{"model": "audio frame classifier", "gain_aug_db": 10, "hop_length": 160, "output_stride": 2, "widths": [128], "beta2": 0.999, "epochs": 149.4, "final_lr_fraction": 0, "warmup_steps": 2280}
Rows from block 4 of a small audio frame classifier, named by matrix and row number. Each number is 128 + 32 x the weight over its row's rms, rounded and kept within 0 to 255. All counts start at 0. Numbers have three digits each.
After each channel's rows are labels from the 100 clips, of 14848, where the channel reaches its highest value: "peak on" is the class under the peak. Only what is clearly more common there than usual is listed. The data: synthesized solo parts of chorales (CocoChorales). In brackets: how many of the 100.
# c30: last pointwise conv (model.blocks.4.c3.0.weight, 128x128x1), inputs 0-127

c30.90:056183158178108133097204148142127156119142082115121139114130126200210146167081177073139162110075094070070159149062122081091089138072133082159095161115134089111135087145117161128124081167127138158121134112109133151121127200155137132118135139120112132103165099107107107137143125175123110132208097112200088147156121178176112107129085123142118125165144126124108097116151157167129141149133
peak on: B3 (42); F4 (39)

c30.94:198112077109098162053072137119175118064148183125130090100159045166145181202108099095124075169119162144162181163133165188152128149138118087109098120128159136092197156138134135163155094130114184102122070143156122141129162106146137178085152103122099212100111134140090148144117100099113125132132129122152138131071106137088120089109132102124075127105081157140120091099125112145121127136104
peak on: F#3 (100)

c30.100:103109135217118113158077037111106210171162086156082083083157103140184091087123157215061176155145146087139156097118128114169125134136131146146087099094121112124118166121115164111104115141132148152092130119130170077112172110186120118121124111129111126166154166131127132145132138114133086102141154196158127073128127158194124118135145143087101159153088127116137122155076157151154063154128
peak on: G#3 (98)

c30.79:080091096112080154110090100063116153127169100114055096097093150134081133117152140115101113092130113168135141157150173087197144121142150099168092086129136131110172117155091114160146147143132115138127110199059118149118108093103120123168118133139134147047087130116141148107125151119078194121159137147193073121115060172149152127157178067138100129107123163198163122074157125143103136191110
peak on: B4 (100)

c30.118:048056141153046162204130096110159080057105151145106094089085154101133135182112110125176162136169109071107135157124096130145138131109090144133148071133097129079133107143114093125052086152115164165101117133162118140118113176162127134097166146130128127099093125157153144153162090127096110114207117088121124136105151113097134080137105100122111110186173143063060136147121172118153128133107
peak on: D#5 (95)

c30.23:131176141115078171140176175110155060107125113102127150147150122150134076158100063155099089197131072136151150177159187095111106118117111089111047143094086132146079102219130138180102186102201171156153123111087152146117127117147121121126180145133131100103143102109171128145090142153098152091133110154147132127117147134124117182084112153214134158166130136145157138120135137104091158158083
peak on: E4 (99)

c30.38:057157133138103145138047073110048241135158130171125134097183091072189100099152136217047111088120124102149122129113092111123099182099140087131105144141074150109124163143120144078106164153128115106095130089130106125122130139169115132156135174141138180143130104120167151166142133118087155135126132190146078110101124138154106125109069109157090119139141127107133155124134106106167094145101
peak on: G#3 (100)

c30.28:108107122150058120063236114135102133112172088031120042146129109163143086151120093156166124180140108138141121116157119119101101103130104081119069119085100130108121134152070136166127125151122123142120146093106175151093084099160093194103138076075093135132120107170106102123122120136074114084181127125168094124121124176114179134137141100136161155098101193084124140096125119153105141156120
peak on: D#3 (32); D#4 (29)

c30.111:206116051064144145123128091138121168096119160166060124148175076101130146137089113123118117070012178132138094088164128224120149156097143088185104084106113134126144143114225160114115144071135128129130120114187107161108134110113128123121166085136117157110095125061150163112157131132117159144118117138157164129101099164100137109099167127128122097142094157104114139108138108154148146136131
peak on: F#3 (100)

c30.60:057143093145093117158129081115170120079138136146138098107093158081109145098126114108108102099178127114133147122119138171164077103114066106134076097094106158122198077076081131121149118156143154142097078174086124108136078142115114169061113087114109126053126098129071151114132096119135106104120047110150089125098126150056145143125138119134122148103015142098101138111095123131082142168122
peak on: B4 (96)

c30.126:179060153169178151174092147086177063139181163098106107205121106066077093085144151107142149131184072129120085086123081113082117055155088101118145152122065141091091119095076087110107106128100153123137090111142094145176089130138144126130078103125111127078114130133141141067135131103141156119092068142132097070063145096159149152148136162116149124162109104136154152145125124118126151115139
peak on: D4 (84)

c30.44:189124170240058142187098092150144142170182086162074122111092111108109115023124202148111107081122116096118152120153107125101153145177124118116171137175101104110105125146146073121112104111121147153165117182147138161177095109132172147125095097156124153090146161164118103110154118145097099143137127139139140130075088205132188148117163145120111117133176111145116172151136132104091124143116
peak on: A5 (75)

c30.6:070147119108117068152126153156115148099150136137167159121117044113136169138087086095148253244114126063113130159118115142175132116083137169166092097120144101184117159129149101128119138128132116159172095130129142128120136121172157100086104142085157120191167123121116118171093089112139133154091110147102143121152088112147121135098145145032121094080095120147145130096107142159134123088117
peak on: D#4 (100)

c30.39:070119107125091107112123193151088133149100135098112140136136112092136093038156127172096182094134107131139114106117112105055079160148121165140170128123109124064104132129166126148075116080099157169174146112151104127140067139095125162119068134135145084123132132142178094132143151112124059063111114113124127072199100142155164099095151121093156122143102165038137149102075085161155112099089
peak on: G#3 (86)

c30.67:062128136190156151167091134118102082172159107173136118149192106072120143079095113104177174143147126133100077098113114094168124145101149111196157110198141113095096103149116161131097167162085144152182135106173146168109131175111171088129062119125128092150121113107082154132078148114164114154088150094152188126168037147117145159136162075081145109096121101141130122102133152164154117112158
peak on: G5 (95)

c30.31:166144102137088095107173115160196143109171095102132084128105159102134058075108143118129056125128118148152138158176197085111149106155182107149082141091133153148119066167163128206115196143184172080115146087126160059081097125135119123172142070097145126115100142122107145096136144150120200090164124115155142152131122133115127159138193128111135120096091168105152185126152122086145151146129
peak on: B4 (100)

c30.35:187124126116111100116162170203099116138161162120087131153122085156147104065170188112091067133147122150167117171143131138120170110154137104151094140146069142133177153136111103151123171111126189095075096147109140118149106160130149071164104044117107121112066134130140135103094111143079143147204109070200116142107100135109143166118150133147121097122165105157147112133173117037148186154115
peak on: F#5 (98)

c30.127:144137077117073106152169084139108174024149166144111126061171129122114199113139112108091124137112144097107114138156102190101118172113148085172090133154124124089117116195208139152097090112184116176103143120181153132131105124141187147106174123127141159090091110113118129154172078145103124136129124106141181142116096133091108096143130129059115050115125152123092169128107160143095120065143
peak on: F#3 (84)

c30.27:149117096143083129125192175186104144182190127110076114177132079137139076063103143148145116171129160162159083132111146140142117062149163106155104112108144105111125143125121116163104177173154185096127122107161163105136127136135105151132122046139117144150124151105148122125163159137111189122127157117121162103160135076113125175144111190102178121090085108150136150105199142224110173115196
peak on: D4 (100)

c30.109:148185159173131144118114143159116161096147156120117093084175106139134143128093164148083110121148115126109132156131158227151143159101143113160097110150119128145123109163123136201101163139184123103182158129149103127168133123139123122183160134089114184099076117109129187160139116202093108173182128170200213177104105160149162178119150129117128069129141153145104169133152181124153154180085
peak on: A5 (80)

c30.114:092140121150113148188150173130146142082154127154135164097131116076201129163141099152163173194078122134124158142140149247124106131160082128113137155136105103147125111160183107126113154111124127141149086146169138162123147097175148093127121147126172107091120141112152071171189069050106128118145123094099110122129110074117116137151136178105179063143147129079100171175116194146155129106090
peak on: A#3 (73); A#4 (25)

c30.29:155154154197121122135141082038094103108119089154178160114214078154109123104103005132089118112077111147147114115138109112099114139111122153122136126104157149135118091173149124058171133109132092139068093105091135137138099103091080118133140125072088105104131093175135120122102096129108120103061075099106134142089107091116101063134131098137158160113123091140154155103149109121081152118177
peak on: A5 (69); C4 (31)

c30.26:130097123173098136130169074104128097101084140142137160120155145098154128118118104081080197159141062125157141172103176183142100134127151192170155108148137134153123080141135137191136151209193120174161207095161118139123122216122133118146142173106161144127134132160166196162133121151133139148153157180152180164204149150147121103158097127107117150127162137112122117166084123134173083109131
peak on: silence (71)

c30.105:128097078132155124143106122165112125191199104143108148164159130147116112126191168134179054146093124130162105149098136090129104162125121125131212111099090150149128191098097159076123179104136130165036128067101140170081149134114083090106118185124143114147108161129119161185112163110144126096101170113136149095167133128113163127099129140179179150073123108123058150132165136147104143190114
peak on: A#3 (32)

c30.34:052093090097154171202144103136079145102139164102168080049150157177171084103141162125118077131155099056124096117084083114100103168124100077133069117112102139116122121163087109129141127124128140177106158140107099124099121116142112110107139171134155168113125125121096162171168111146095122094139064188123080137115161084063063109121090091155138138117128131128085095136096143147105185166163
peak on: E3 (100)

c30.15:124195126132166146147130186179175115150146136133128225185142095199193118116110083086156157115185119116128073094119123138080074163175103106084122150089055154124102155142154107129198108100109179188175145140100121175103086116177114099151166087117132084138149118127137173097145119125133120128147132199158096141093090140152154152149137119150100125140117115136174131147162117100154120119086
peak on: C#5 (97)

c30.8:146169113130089141024173130137114103109154119112073117157162027154115138151077170079173179177124136099092157140109175158125071122159078161172129107105141126047144146117104182083115130134133084094134104130147136168145121177129109124071137120146121108136138050125123105135113187149117100133146113105111132157162070101157078118097120129066074106149123127151151141095172122146152122123092
peak on: C#4 (39); silence (34)

c30.57:145177096081139146089109077147154174133095070141103106116133255178135100099129112111138092139056130048196137153143126122189145188126095148122166089124111193141185130153133136100117153129145120131149158174157118127135068110147131119120142142154148111102065143100116140113096122155120139142170045120119148150183149133108105115106138115163174107120127122153144183124137165108096168156098
peak on: E5 (86)

c30.25:113104144191164143172016064109083211144111146184105121134125114084156171203116146167173146119092151128083116120090113170138197115086140104144112132136139083138114098096137141121122128151194110107183100156139115143135140147128124127143112159141136156169135160100121107162106067078125152134165177180130140139146107112194140125196154152081102126143126144129160139137094132186158081123138
peak on: B3 (98)

c30.1:133112094118197146141093168128176061098067138159102095089149114165130157097076155067096122145149104113139087092123126075131085126160133075131139137117146147111104161173094213098160107117111150129090100194060084150095080102103104088105102166106096106122132090151127141179086118114066078134116106123072171088147137119163114104140176171120128153115081083145140095182143107155123144129148
peak on: E5 (99)

c30.96:124150112128111179084071187146154094083187114101126155063156102121127193169095190123140120216139125136133126151129166207114147131068100108114141147137206093097148151175148142124109147126152154099178052097161136112121128166118152122143147052134073147119114120086111084133161109117125098143113115104145161163094109153106112129112157109135132112144131117115073217113128144139060115146139
peak on: A#5 (59)

c30.32:124154078092180113115172112170110176106156076191160154083140139215197142176151062091153127180100158068157150178107135147107145133117109131134056132091147130148139139178158181162129157133133177120109114124103132164098119120164134099131180143099146137108134137136105158176135135164134145168098112183119135163120092086125093142096078146151089111081079083175060127113132165129124136119171
peak on: D#4 (51); A4 (49)

c30.69:106081166152131085156175166138147085161196089084114112117075114142049079102131132056190158150150108144162112155136137099107145124114075125100146115128107122110125099105121086103106144040142152148142082136090153112129124140109152113088044122121103109116092138194095126175108100096122101114118119128112115100088195136123150147091144174197153134189160077099121150181094162092125110117117
peak on: C#4 (52); A#3 (32)

c30.108:193084118162100171137119188151187127112087111115091086143109090120118103146074177108192144079155135183149147138133166220131138074118137075187142117125156124122157130061187152115094117132144125132109076149159148113149113147113116126143074097146032155099116134155071122153116074118132075175168083092127102157107117130088153127139118089138092129163112137126109098140082104164149104150124
peak on: A#3 (99)

c30.106:143094088060100088093222130151122133129153150108133086121061124147050038136142114133093146159101145160084143187161163115148170105117137148115086130124128105198119112132163112162099196109152086098115127124147150132094124129077114154182112110077100122140144141112135169130109122152109145132090137131150155134114106137064123195116138174157136148047101145109131177101166132082137174183127
peak on: E4 (100)

c30.12:115118095081056132066101133097182083136213136085116108146091087120121111124149131089137092146181100122125180113120125077145081107151152128079145089108086107115113126124084091131095122137113160174126077155120115125109050107157138174069124081099157114097101130133095101094128144041186147101183062163170104088114095150168182123124156149118097136166104168134117110165129112115095115132120
peak on: A#5 (73)

c30.4:188149105152141136011085100098136141145130091123095086112163133146157149171071191144151069113004125126182141131103107155095147163091118147135093158097156145136144093097078159097146132145180086085137129103124131100102138109137157167102097100143062143115105205122109112083147158112151103106127127145102130100136126154168133112111076110113137141146111137101136141132098123138108055152170
peak on: B3 (98)

c30.75:130155174124157139119099156145146081194119146087116103213097146113178102137071065093124127114144199073159143098115129153112165106085140184146120125092104132114130196125178169156136170111112170178157125166138119174119143132132139102093083119128121148145182183175112119159136101094192110172108126167159168156090158138087109131149137207120129136114133113122081125115104150177123124130214
peak on: silence (95)

c30.63:143203150102143098139130147153120187106143123175128169141141116118127140103079094093145148207034118082136116177107137077159086114109085125149102093154116115143096131109101098089155157073134121142135145173108099182137121103149159114144135123136125085079133144146108157197153153106105181125107109181131152187066103098154064164166071143121128129102148109163118150089190184185108117134154
peak on: A4 (100)

c30.85:114147170114140184138104157110169095176118131135109118128200170155154076110098156172120129070084090153160129198110149100152140177140111125149160117113105166132102104117131116139144173202121132126137131158153106155136137160119124060166113105087166107111129130118139150145116120091134130098210108170183139164111071182131194138124110048098110127117175136200111129133130189109201086169128
peak on: B4 (45); D#5 (40)

c30.89:069111179135151139106124166098111153078052127255117161126127137137101155132159104144191104100074092086146158112075062078108158196101139128131190092169144111138114133126161109129124094171156150196117124134126125106144103146117138119125121121148118152144108112128121117167117112062189094156103120161136162127120159159119148133124087129187133180156147068118087119160123123139146121146175
peak on: A#3 (99)

c30.18:052112090129099081174117130154110120214212116087113127143182143087164093080089162152091134169163166145154138128112133092108161110124141138085108128120080137095161169160101165179116133140131159157085143079090122125086223181130124123052165183114129144146133125101140119140136143088181098098111188110154124062142129136100117138072137138123140104108100133143168138098132113145102118171098
peak on: silence (57)

c30.120:143153120107133126162070168151134102108148114095158158055129152181169142153065076148110117162149089131166183106103141093112119142055126124131120126115136104117094077153091103179134132225148136135125135141116101131102106187127077136143097181095145143114123117107169098156074069074127087126183096120124146110110087138108065081109083098097126121119130105089196093100077156155107073122119
peak on: C#5 (100)

c30.10:107125160162104144204146112082098101146115082179141087059125200052117023126155082155128119117183097130085112124120101129161127125152119136101167124168076131161105113146144063128068123096118088153121157086136146160122094137124107093103142180061168132156082095161121114158151102154154156097135096141107164119157123125172134124135120059112166140128178144147101119167129164097182149116112
peak on: D#5 (100)

c30.47:109153082075167162160091176117167099171125049150110143151144008141099202210102104153099118195138119149124123128144128118130132108104095086031111107125130118105181111157162135168162121107072134129140124197083126146103096056160155089134166142123147133103131133093108097138123094079099179114125096135108110086122086119139084115105115158127141116107090112122127126117143152126134125145139
peak on: D#4 (99)

c30.64:174100146208134081112143118161155091150195107144147124099182064117141076117070082118079081156133123178161117108172173077118117088093145113131124184105120154112156101119153155159135106177169171128151117146113172116089123140138121163178139114104162131169089144147139097128114094095090159076143169163131106117186138127165201144236126144116119148147109148131143153163162115116169144134163
peak on: G4 (60); C4 (40)

c30.72:124155138159133146112128147180101106131127081101149114103149141203166151151010209094134093142138138102094176131154168180131120137123144102150093142198167152135128075155164164166075147110173133097203092156134128127140171132162129121141113039109091082106075144095126103154184108109150130131132118082116163164130107167125122166118146143101172075153150126118142158154120130134153168164155
peak on: B3 (99)

c30.16:127184073110036092096173110123155088089188119153116147122106129134135117190100130123209148157197058062117145142098134122100136132137123119098121152128115172091149099184149147103174095114114142164133140141145107156103070115178220153143177120184136148091138183062124105136135090120080117091140112101139088110116113134125160105132164109151127117150064168101129162098124129123110126100097
peak on: D#4 (96)

c30.76:166080144208047090135111126167055145077096143100062118090175116176096138133092105094113140061085121134141123173092128136149096111081124140166083080111153128136121060130091160156152167180173137110112170137113116135128090091088084116141136137091150143124140071123121189135151080161104124126156142049164142145129096144123130152088194120122147114144091148124162165117116102088128153130096
peak on: B4 (100)

c30.73:112132097087170103081108146148170099192211104133164155183108083082186090081175172115189115136141192158136087156143143141134157162158119148098173149116113165168130203133143157139135133137100154143092146112166173121120203125135174097158115104138152090151130149128169101152109166182126168129148184173129118138137167106137108120171096147126109164079133087186130147087193139129140126132156
peak on: silence (35)

c30.36:111209080092116090180124229119087132053077126190145161063157163074126180114172134126171134110151097074106187148127126113135126174124119102088152142145098135095119098175135119105124102141109117100176146139148121174132125111125086131110057155138147050114111114147122061115077170098161101152116077122113143100146098121095154140157122085116149141148150200147127118123126132149121145144145
peak on: A#4 (100)

c30.102:132183228104108139117134154125133152209168142114143123160145107140162056036133165192080081148084173111118065115136103127092153174120152111135135179141136153156134143136177136177113165124132183171140106110139151142134165191127161126161151106104143117147142157124151130137155090160174107195137180175079105133130156074178144169168138117123147110113168114164160131122134122145166106108118
peak on: silence (93)

c30.54:125194163110180158103129153185149165141148110161134127073193096191200082090093083221097111161077100142206165136093119103087128187105122089168098156095099103106103142142149176114145104151159146119133158149087176134123089116145121168128149134139159128138085126118138110132132099112097100126147143178125115141121117090074057095130141104105118105114139121153175158123135102104052159114106
peak on: C5 (99)

c30.14:143178072136107129042146164124206044139125125087087114139120084152087137141083112069183102179133116120181152155111129126123139151132123120100162078086133156119110131112111095208148143134096181110130123160108108112123092086134116131115179109108116110084142085178113136170099186163169160133153118161152124150120072128149153105135134049143101182160117139178154108099157179112147087165130
peak on: C#4 (52); D#3 (31)

c30.30:122027097111108156182119123149163141097180146112086106157124118118072054097155164108140139135190166109082138131110080125082145096156077072124126118118107122117120149157068155161113121132137144192095109136122159111074158081166123108070173168052084135142121116110117146138159095162106109143138142075157116130107157100128123167081142142162168114091115137125174200162160157136163173161134
peak on: E3 (62)

c30.104:089108137061144072117130105093156142110087105162095129099054150172118165177158087110076187085165076127082155152127168094171062111158143130094087137141150129101123047166103105150145103130123085134107116141124093120117101128103125146135192180119111142074112065122132142146118074087119129113093106138153146157103079153145126110137136069094182112158130123158174134141086158152106045153138
peak on: D#4 (99)

c30.62:143112181178177158143095235154147098160098170068095153162089126122128128153150126119132157050129145128154070124136075141154178142155157107155120140121094106149166162074157127135106144112108140100155082154112151107173171136131134136084060080106104155186122179144100164076117174102186146104154158115128108122118119132120103167110122099142172064128140131107097090111088069083102121168137
peak on: A#3 (95)

c30.50:120126107109147115188133193167111188147168096090124201137115073060166168161151119134140173191118112142145076120154134109129092173169142138140130147112121056138115136082107152105160176174147119089137137126120143113129149168168133157093047097158112136121161122095103081129156117108127174111115068124113128138097099131099065173101135180063160099093092119111128103085103121200091120135169
peak on: A#4 (100)

c30.98:097125081116068102075211158145133172126163099149116168117146118127171107114152075068124170145073150081067123131127077182136160178167121173158128098182161118121144147140190119099147170089099123201139156149142121150089120132126190100118139140172171096142208157107111106120090111180142118170084097153113153143131115181120123167131153154102108146159124113102110139116109091120062122091140
peak on: A#4 (59); F#4 (41)

c30.123:074124096104115143181130086082091153125135078168085142040139120107095207114103180119175208125134067155107201129092170088144091140094102120106115132170185127111142112128108124123119087135099099176138170125153148142129150203174165160141109172171156151125142110101163149163118128133091137100115155085092136125183081185100127074134093125099093123117143135112136133095133165137117085106096
peak on: B3 (100)

c30.0:099158102149038035104055087097124125136138108107153108076121139115149127098113112134089075162128113096111146146075150149100130129072140115157079145114180113129180068095080127156105130163178172126107120144131141105077113117135105139116193115155113165118096091078123146148140129115073144097161151073132147130177134124123101083089108095110145130109083203087112168080099124156074148172132
peak on: B4 (65); C5 (35)

c30.88:122109151119099150066109188165129056114194047053086130197120131090132096011109180050128183157188136117130140136110192095092076123112115155191129140129154163127105127132115147142128109127163163122128155120138135111141151118107126148154081090069121131135102117183117133138145129126125112152181157156145130122100136169142135123121124101098064117106188136127123118141133130083140106105135
peak on: F#5 (100)

c30.58:096077114109149101202101120143127138189127049148088066065117143102130170162147127151101112102175119158135151117155151061151106104121140064186117104068128079067104074093154123153108068130133136126153115112192133123153091119107136143154105154127117170154066123144138110104122150071111155081141119131119102064166148114162193092131107158081124139143136135118122110168116144174201102133128
peak on: C#4 (100)

c30.87:194159134107131106135161187224200104092161126137164203142132077115130159092034121063155120178123083072158111114127129117158159094087131125148103148141137155121094099113121141104140122111091102129098084123116129183138143124152149109141138131188128080129131154142132133129089128114074130179113114180134152154141158152135166132106143209140101201155154095145105120141126070126103143093078
peak on: E4 (98)

c30.68:104103122082135156101135110121127141057116156170066092153123123183088110185135061116127080126149127100207123139170118140224144144138115083142103164139137138131206090155123123161144134159104100127098113216104163137106112166158070161134135106162156107129098071200128102097088108117072131161165149167137141152147115179140131089117110106136149122097176124137119079158169094145157098126120
peak on: E5 (37)

c30.11:088117053091048116128106120139110155097123113160137118150185125125122174064084129193063202136069087177110148071141149060160145147077111103090150121162143143066130129102101160142116079144110147105115147123134143085110132174111114151149114177158161139137135104086171072190087119120055143090152120138111119112138087117116106114130093121116128137092134115103092140089143102177067118118148
peak on: G#3 (97)

c30.19:151095162156185148189071126149074184120120142216116091054140162118127079079150126194103080082126151114086096098085115197161138183156136072155123150147113148140142143156127164135126118133138082176109097168140125195154162171131144136118133123140115171085112156116105111165140095171129106185124167117091128105127175119077114090112080150114127126096184115139088146136099143134103147151172
peak on: A#3 (32)

c30.42:176167139119159148123122146134145208120141129239107168068134092185181158096067132122148132154106129097144193118088089137090139145051134121118092130127134095110105122145116145106145150128105142177178109139163162198131118104152112179084147156143144149138131112166161112141122138120126151183125106191128149155111122059143075116116081115115114158089142108178183071110143152181107104104155
peak on: A4 (100)

c30.45:125077114143108169164133100141159186079153124171129102053126091165180164205111135135182172153094108101129116127154114110096111176105152146162064152114088150095125084163129125097135111125152107182105176110130151182132094194128163149165204131148131193080136088141109150150212148126118148129135102131151109132105115175099126069131120132103092108065109074130108170143134136074137120120127
peak on: D#4 (100)

c30.115:148096054107126146105163126150171097006198114102100092108103084172096083167112107152164147142162118094121131176127099114177110080152104093101133072097115092139151106152124120111126133099103146153085040134108157127111085098149135176094147124142091130140121108161093110112083097088122086104138080121138156115104133135117149163100163162121114193166105157096144103141133130092091207105098
peak on: E4 (100)

c30.7:098128112124114143146124160151146128156148131151117157119129134103134141151160109114129126133088138092169116105129122216234116110130119134102101088156141176112255116155090143097155130223187152144143104254133126098146133146137117127117173091142118097091139147139140109092112105129100178141203150128106096121148140149157104089113163084153135096168137128158146126119159126140130162150116
peak on: A#4 (86)

c30.70:177102120163117152113199160182198023109078144052085146161121128165143065134077141070168109122173136134146167103132149119095156115122125110072134127118178144077115139136127105152101137134102196151130099164122171126070136129136136153108111105144138095129137147181149097157085134162146088093096114106102156135143154093110124159122103108177148178201120099148141099160088098107146172107150
peak on: E4 (97)

c30.116:090125166102217193135115155146115160177114083071149115111148072191142172093081118176166083110105124212158064116159184124137143147111190096124081122111113133156114094082115134107197169148155162068134153145119154136112117118079105107179145129133110136154121129128124190114165108092129139107120142156141128118091117137078100166191138095150143145072104133135117134133168087128148076151120
peak on: F5 (98)

c30.65:074131149075125101105077130131142107122049087149134095160121116132107108130145125123112173158088091173084104099076073064062146169105121105140205123169142098132063158072126114079099114100075116154157101079107124101124143146089110068135128119109150078146161115108163123131064149134168126146107138155119115170083095124088097108136091104133134144135166102132074076069136088117061154135123
peak on: A#4 (89)

c30.17:101118098080139141094176103161174083188136091146115095087163133175184054107036058124081129045098090105170072058124133109078135162115157113107103164117087157126113108187158165120148083147125125156122139118146133184100114144106139127079178160129140097103138149110143081115102133139115145120120119166094151084141138111098066060125123152117149079099102095131146149131146121126117124115118
peak on: F5 (75); E5 (25)

c30.112:180163128156116109173125211180217103105164148113174147146138097144130152147076152094160197191187076117172110121130160080086090128108125087139129176123118110148112097110124109101147122127140143139198148140109153145117116099160135141150156134105166134134148103124147095084122081111104140086156136126128118140084096098081114156141135095056149046066092156094188129118100137186105144102137
peak on: C#5 (100)

c30.99:064159209211090099152109106074084154163080051115152147090059172075082083127102166176168115133126071135129143176048158144102140085139085163146155128140173124140156066105084132089130114097197132107123085136114123134138132140110128134129145104126127091164103170141102154164123132122132120111169135134132171153124168106184157108126107105120151125155201133156119119151124137129124103141100
peak on: B3 (97)

c30.9:154101078140110106093212141218156113190097102135121120156174099151119076086108132104088156061121145100174080107101096125130145093154146108171107113095113107138117148102098172226151159173120112125128153137146140154076140169172123071146171128091129141151164125123148108130125106147175080141148149116083153096142098144084152132127160119100135072140072076146120074166136157162143129122069
peak on: G5 (94)

c30.81:102065127116096142234133120108079171110086214142188070057137129142076118102204172151071058107178096126116105119124139103156101124123131084118097113121088105069141108138116061150088089109106143151082151118100127114127086110157082137111142132068121159098084131145113111115154130118129108084117100139124110109138145139168147064123115122117096140140127137139149112171066134100176141134124
peak on: E3 (100)

c30.117:116167084088127104139126146101164096139119132154131105151181060079139134138102058169114225226168124119105118080126137140093128134166083107126160145119156112140065161112084162091105102140148092159094126070127157126135121127203135109122154116151091137113184121074149111156116102135091154105116112119102138134123154106119077112063136167141129140113080105125181128092102130210079132088163
peak on: D#4 (100)

c30.121:142114054116060149150146138167154111026138129085104074077156049121135124141153103180164105146152119121132147148218129097177095080159077100102123124157109139105186132175163119134103122145097155148127090145153144124119120108141176139108094148125146115131110150124149046100086152082168095107134069090124138062127128127162184148141161105112140101099105111100163124137099160122153137095080
peak on: G4 (99)

c30.41:113168149158141051128175155145139216154148107058088179153151109079225084070137114195102172139187161117136111067163135176147146126167103137104106150136080185125174175132155131110152137157095154105165135151148122132130142160184135128157120131101181097169151136110187089080100143160122129145122157106120144163137116131129108151157129089131142102092069156123185139116141116128143118119162
peak on: C#5 (71)