config = dict(
    model='audio frame classifier',
    dataset='synthesized solo parts of chorales (CocoChorales)',
    train_examples=39062,
    gain_aug_db=10,
    time_shift_ms=50,
    n_mels=64,
    hop_length=160,
    input='log_mel',
    spec_augment=True,
    win_length=400,
    num_classes=73,
    output_stride=2,
    arch='ecapa_tdnn',
    norm='batchnorm',
    activation='relu',
    depths=[16],
    kernel_size=3,
    stem='single',
    widths=[128],
    label_smoothing=0.1,
    init='kaiming_normal',
    optimizer='adamw',
    lr=0.0034,
    beta1=0.9,
    beta2=0.999,
    eps=1e-08,
    grad_clip=5.0,
    steps=11400,
    batch_size=512,
    epochs=149.4,
    lr_schedule='cosine',
    final_lr_fraction=0,
    warmup_steps=2280,
    weight_decay=0.06,
)
Rows from block 11 of a small audio frame classifier, named by matrix and row number. Each number is 500 + 50 x the weight over its row's rms, rounded and kept within 0 to 999. All counts start at 0. Numbers have three digits each.
After each channel's rows are labels from the 100 clips, of 14848, where the channel reaches its highest value: "peak on" is the class under the peak; "top examples" is what is common among them. Only what is clearly more common there than usual is listed. The data: synthesized solo parts of chorales (CocoChorales).
# c30: last pointwise conv (model.blocks.11.c3.0.weight, 128x128x1), inputs 0-127

c30.32:540552503506487456559480431559565543445559450423486479524400589500518553499452478504454493490485433458512472494523451590459533591476518432497483469482479518523528473527488457397419443476491521468414487580481501430454462539494506535475360468507508456501490509456448535405533478504482489514444595399495524580493507490477508515521529438567564401385470435457474500510562450683486506581519
peak on: D5; silence
top examples: note D5; note C5; note A4; horn

c30.125:394425515538469589462514651401486498413556474472425510548502449364486566511474463573510507443520544502483444467513522515444449507491465427480500613470440486513606453454492436491484485529530574501468463511593437563497541463468534459502536431554474524507614482453500533513537537509444455500527514524537522704547468481456521484545452469511501511505521539455518473427517441496532508544478
peak on: D#3
top examples: note D#3; note F3; note G#3; instrument: tuba

c30.11:518502545599554505413579539529589357455407498412488574401409448472568514505500385450490465444542480485531472519416471531480480435414439542552495445558520471561524561455466429493448572491502506474520493489489496479525457440530442492390519459454409540506407447530551521509458518484503478484489579468398568445482533495509448474504473493403570452480461497488510501526486473534517493617473
peak on: G#3
top examples: note G#3; note C#4; note A#3; bassoon

c30.96:552534575520546419498500476555480475563387551554584538469402489540421390505474428523494473517510541476548499547490515501492464488471531524520493450489479534572554510538492516466460483494633605448522474494442384557431469509544475543423416439531472451439585428529503511464489434479536452453491535417470576500484474526543407512471430455467581498476478521412440529421513567474466603580476
peak on: D#3
top examples: note D#3; note A#3; cello; note F3

c30.61:543520540590427496517507452545506473524481594539366546460473523544406528408533529471505595495487490430488489468543527490451553477503559511491504482530560511531554410470569493507533436500394522448502466437505541550456403443483452536469520456530484499549671486486436508506559403473484562493548485477479420532603451525574561458519480531531485534542452534533353481556505480559542552566487
peak on: D#3
top examples: note D#3; note F3; tuba; note C#3

c30.23:570533439662500470495529603596471435406483511459472439504443453555607555563526568359566424555556515494438529515412616476534459528489427528462486438555484512549511456542441512589453457518452508481447481527520468540513552520522543534488575471500462476481450525540532476440490490559530461561531543584511525497557466558506530482459572511518551515526507550522531606530460540509575552520536
peak on: G#3
top examples: note G#3; bassoon; note F#3; note C#3

c30.6:511533408401518464395382447564477381472430550534536575361392506505471529532444431458486530520560543504444449532484489494510475482484535453585375376459554530547531534473525571401572536515573547482463492426390467460441444496461475474524478528514471445468538514429512487533517495471497485448525534487526500496464435520404411491476514477478551482482486520458508530527447513429467482492487
peak on: D#3
top examples: note D#3; note A#3; bassoon; note F3

c30.29:444468480561430509427530462456556563343550536469519496549535514605540571510492519556475419495578472478451554594460499449483504482502423552529525548477549590500503460517527524578561512573497527537466417413500437567562422529407546489492584456508437605468597522518489545546577543493490475539465528566466472562483500497575507453566500480511431508555550463482534553565613479555524503510486
peak on: D#3
top examples: note D#3; note F3; bassoon; note G#3

c30.40:433484422508450563431569545513547359440488545441567540378393476465510488526453482473468478521525576515447537462460540483538514498507380520548568514432556527462518508598557502515486518566523530548462510523575491486466513532447524491438626572473470518504568465486535539471548521510514503537514515477394523490492425503619498535495438353458519524444455493481500541510523419492561398517453
peak on: C#3
top examples: note C#3; note G#3; note F#3; cello

c30.118:592508474516524396407617448568510408439417430530436490481442486494586529478482410512463435437469521484511540495513490527485471493472377460504442418537506504459546482525562373488420520495526427457496466533498478508490503491503544482426551406522448402498506478469544498453402482522533487453480510458380564493454421487497458474441466434533563562460419498479561522436444535531419532487538
peak on: G#3
top examples: note G#3; cello; note A#3; note F#3

c30.19:564518476547589442512573438487443531445491549541536504491479513534479495555452542560410518484553552482475604516519480520540512482530560483513535570464452554520564459586479531524543471531600529554405398493535474531494569472517561501548515491542457505488552456435468568538541518446526415528504527482422563619627371494429507436566407529522506496545448496423495547513533492431566584568452
peak on: D#3
top examples: note D#3; bassoon; note F3; note G#3

c30.39:452413502490549451414512496492494474529456379490534510443558471520471450546507472513419477485522514573471492416449535518491570502453493484492469492487469450467574518505563539480439525357411545420443532543505581464405545428508547504416520542410455456423540472451554508484380532435507471523431587474557467519511489497563497541466526599479459499466458430558511411609520464604488463519475
peak on: C#3
top examples: note C#3; note F#3; note G#3; cello

c30.126:485532376419549454582363415477449565445500490421537424506519550415521548533467502457464487515524477539512450380453475537455466527448530467461476467501547469548505478463434493459608465496503542503436501499483497417497469493402464486461487491491479451457415453477515518478536447418524537427541490471480543479503473457456367443500446538558598500377443439483529453567506573496451524588503
peak on: D5
top examples: note D5; note C5; oboe; note A4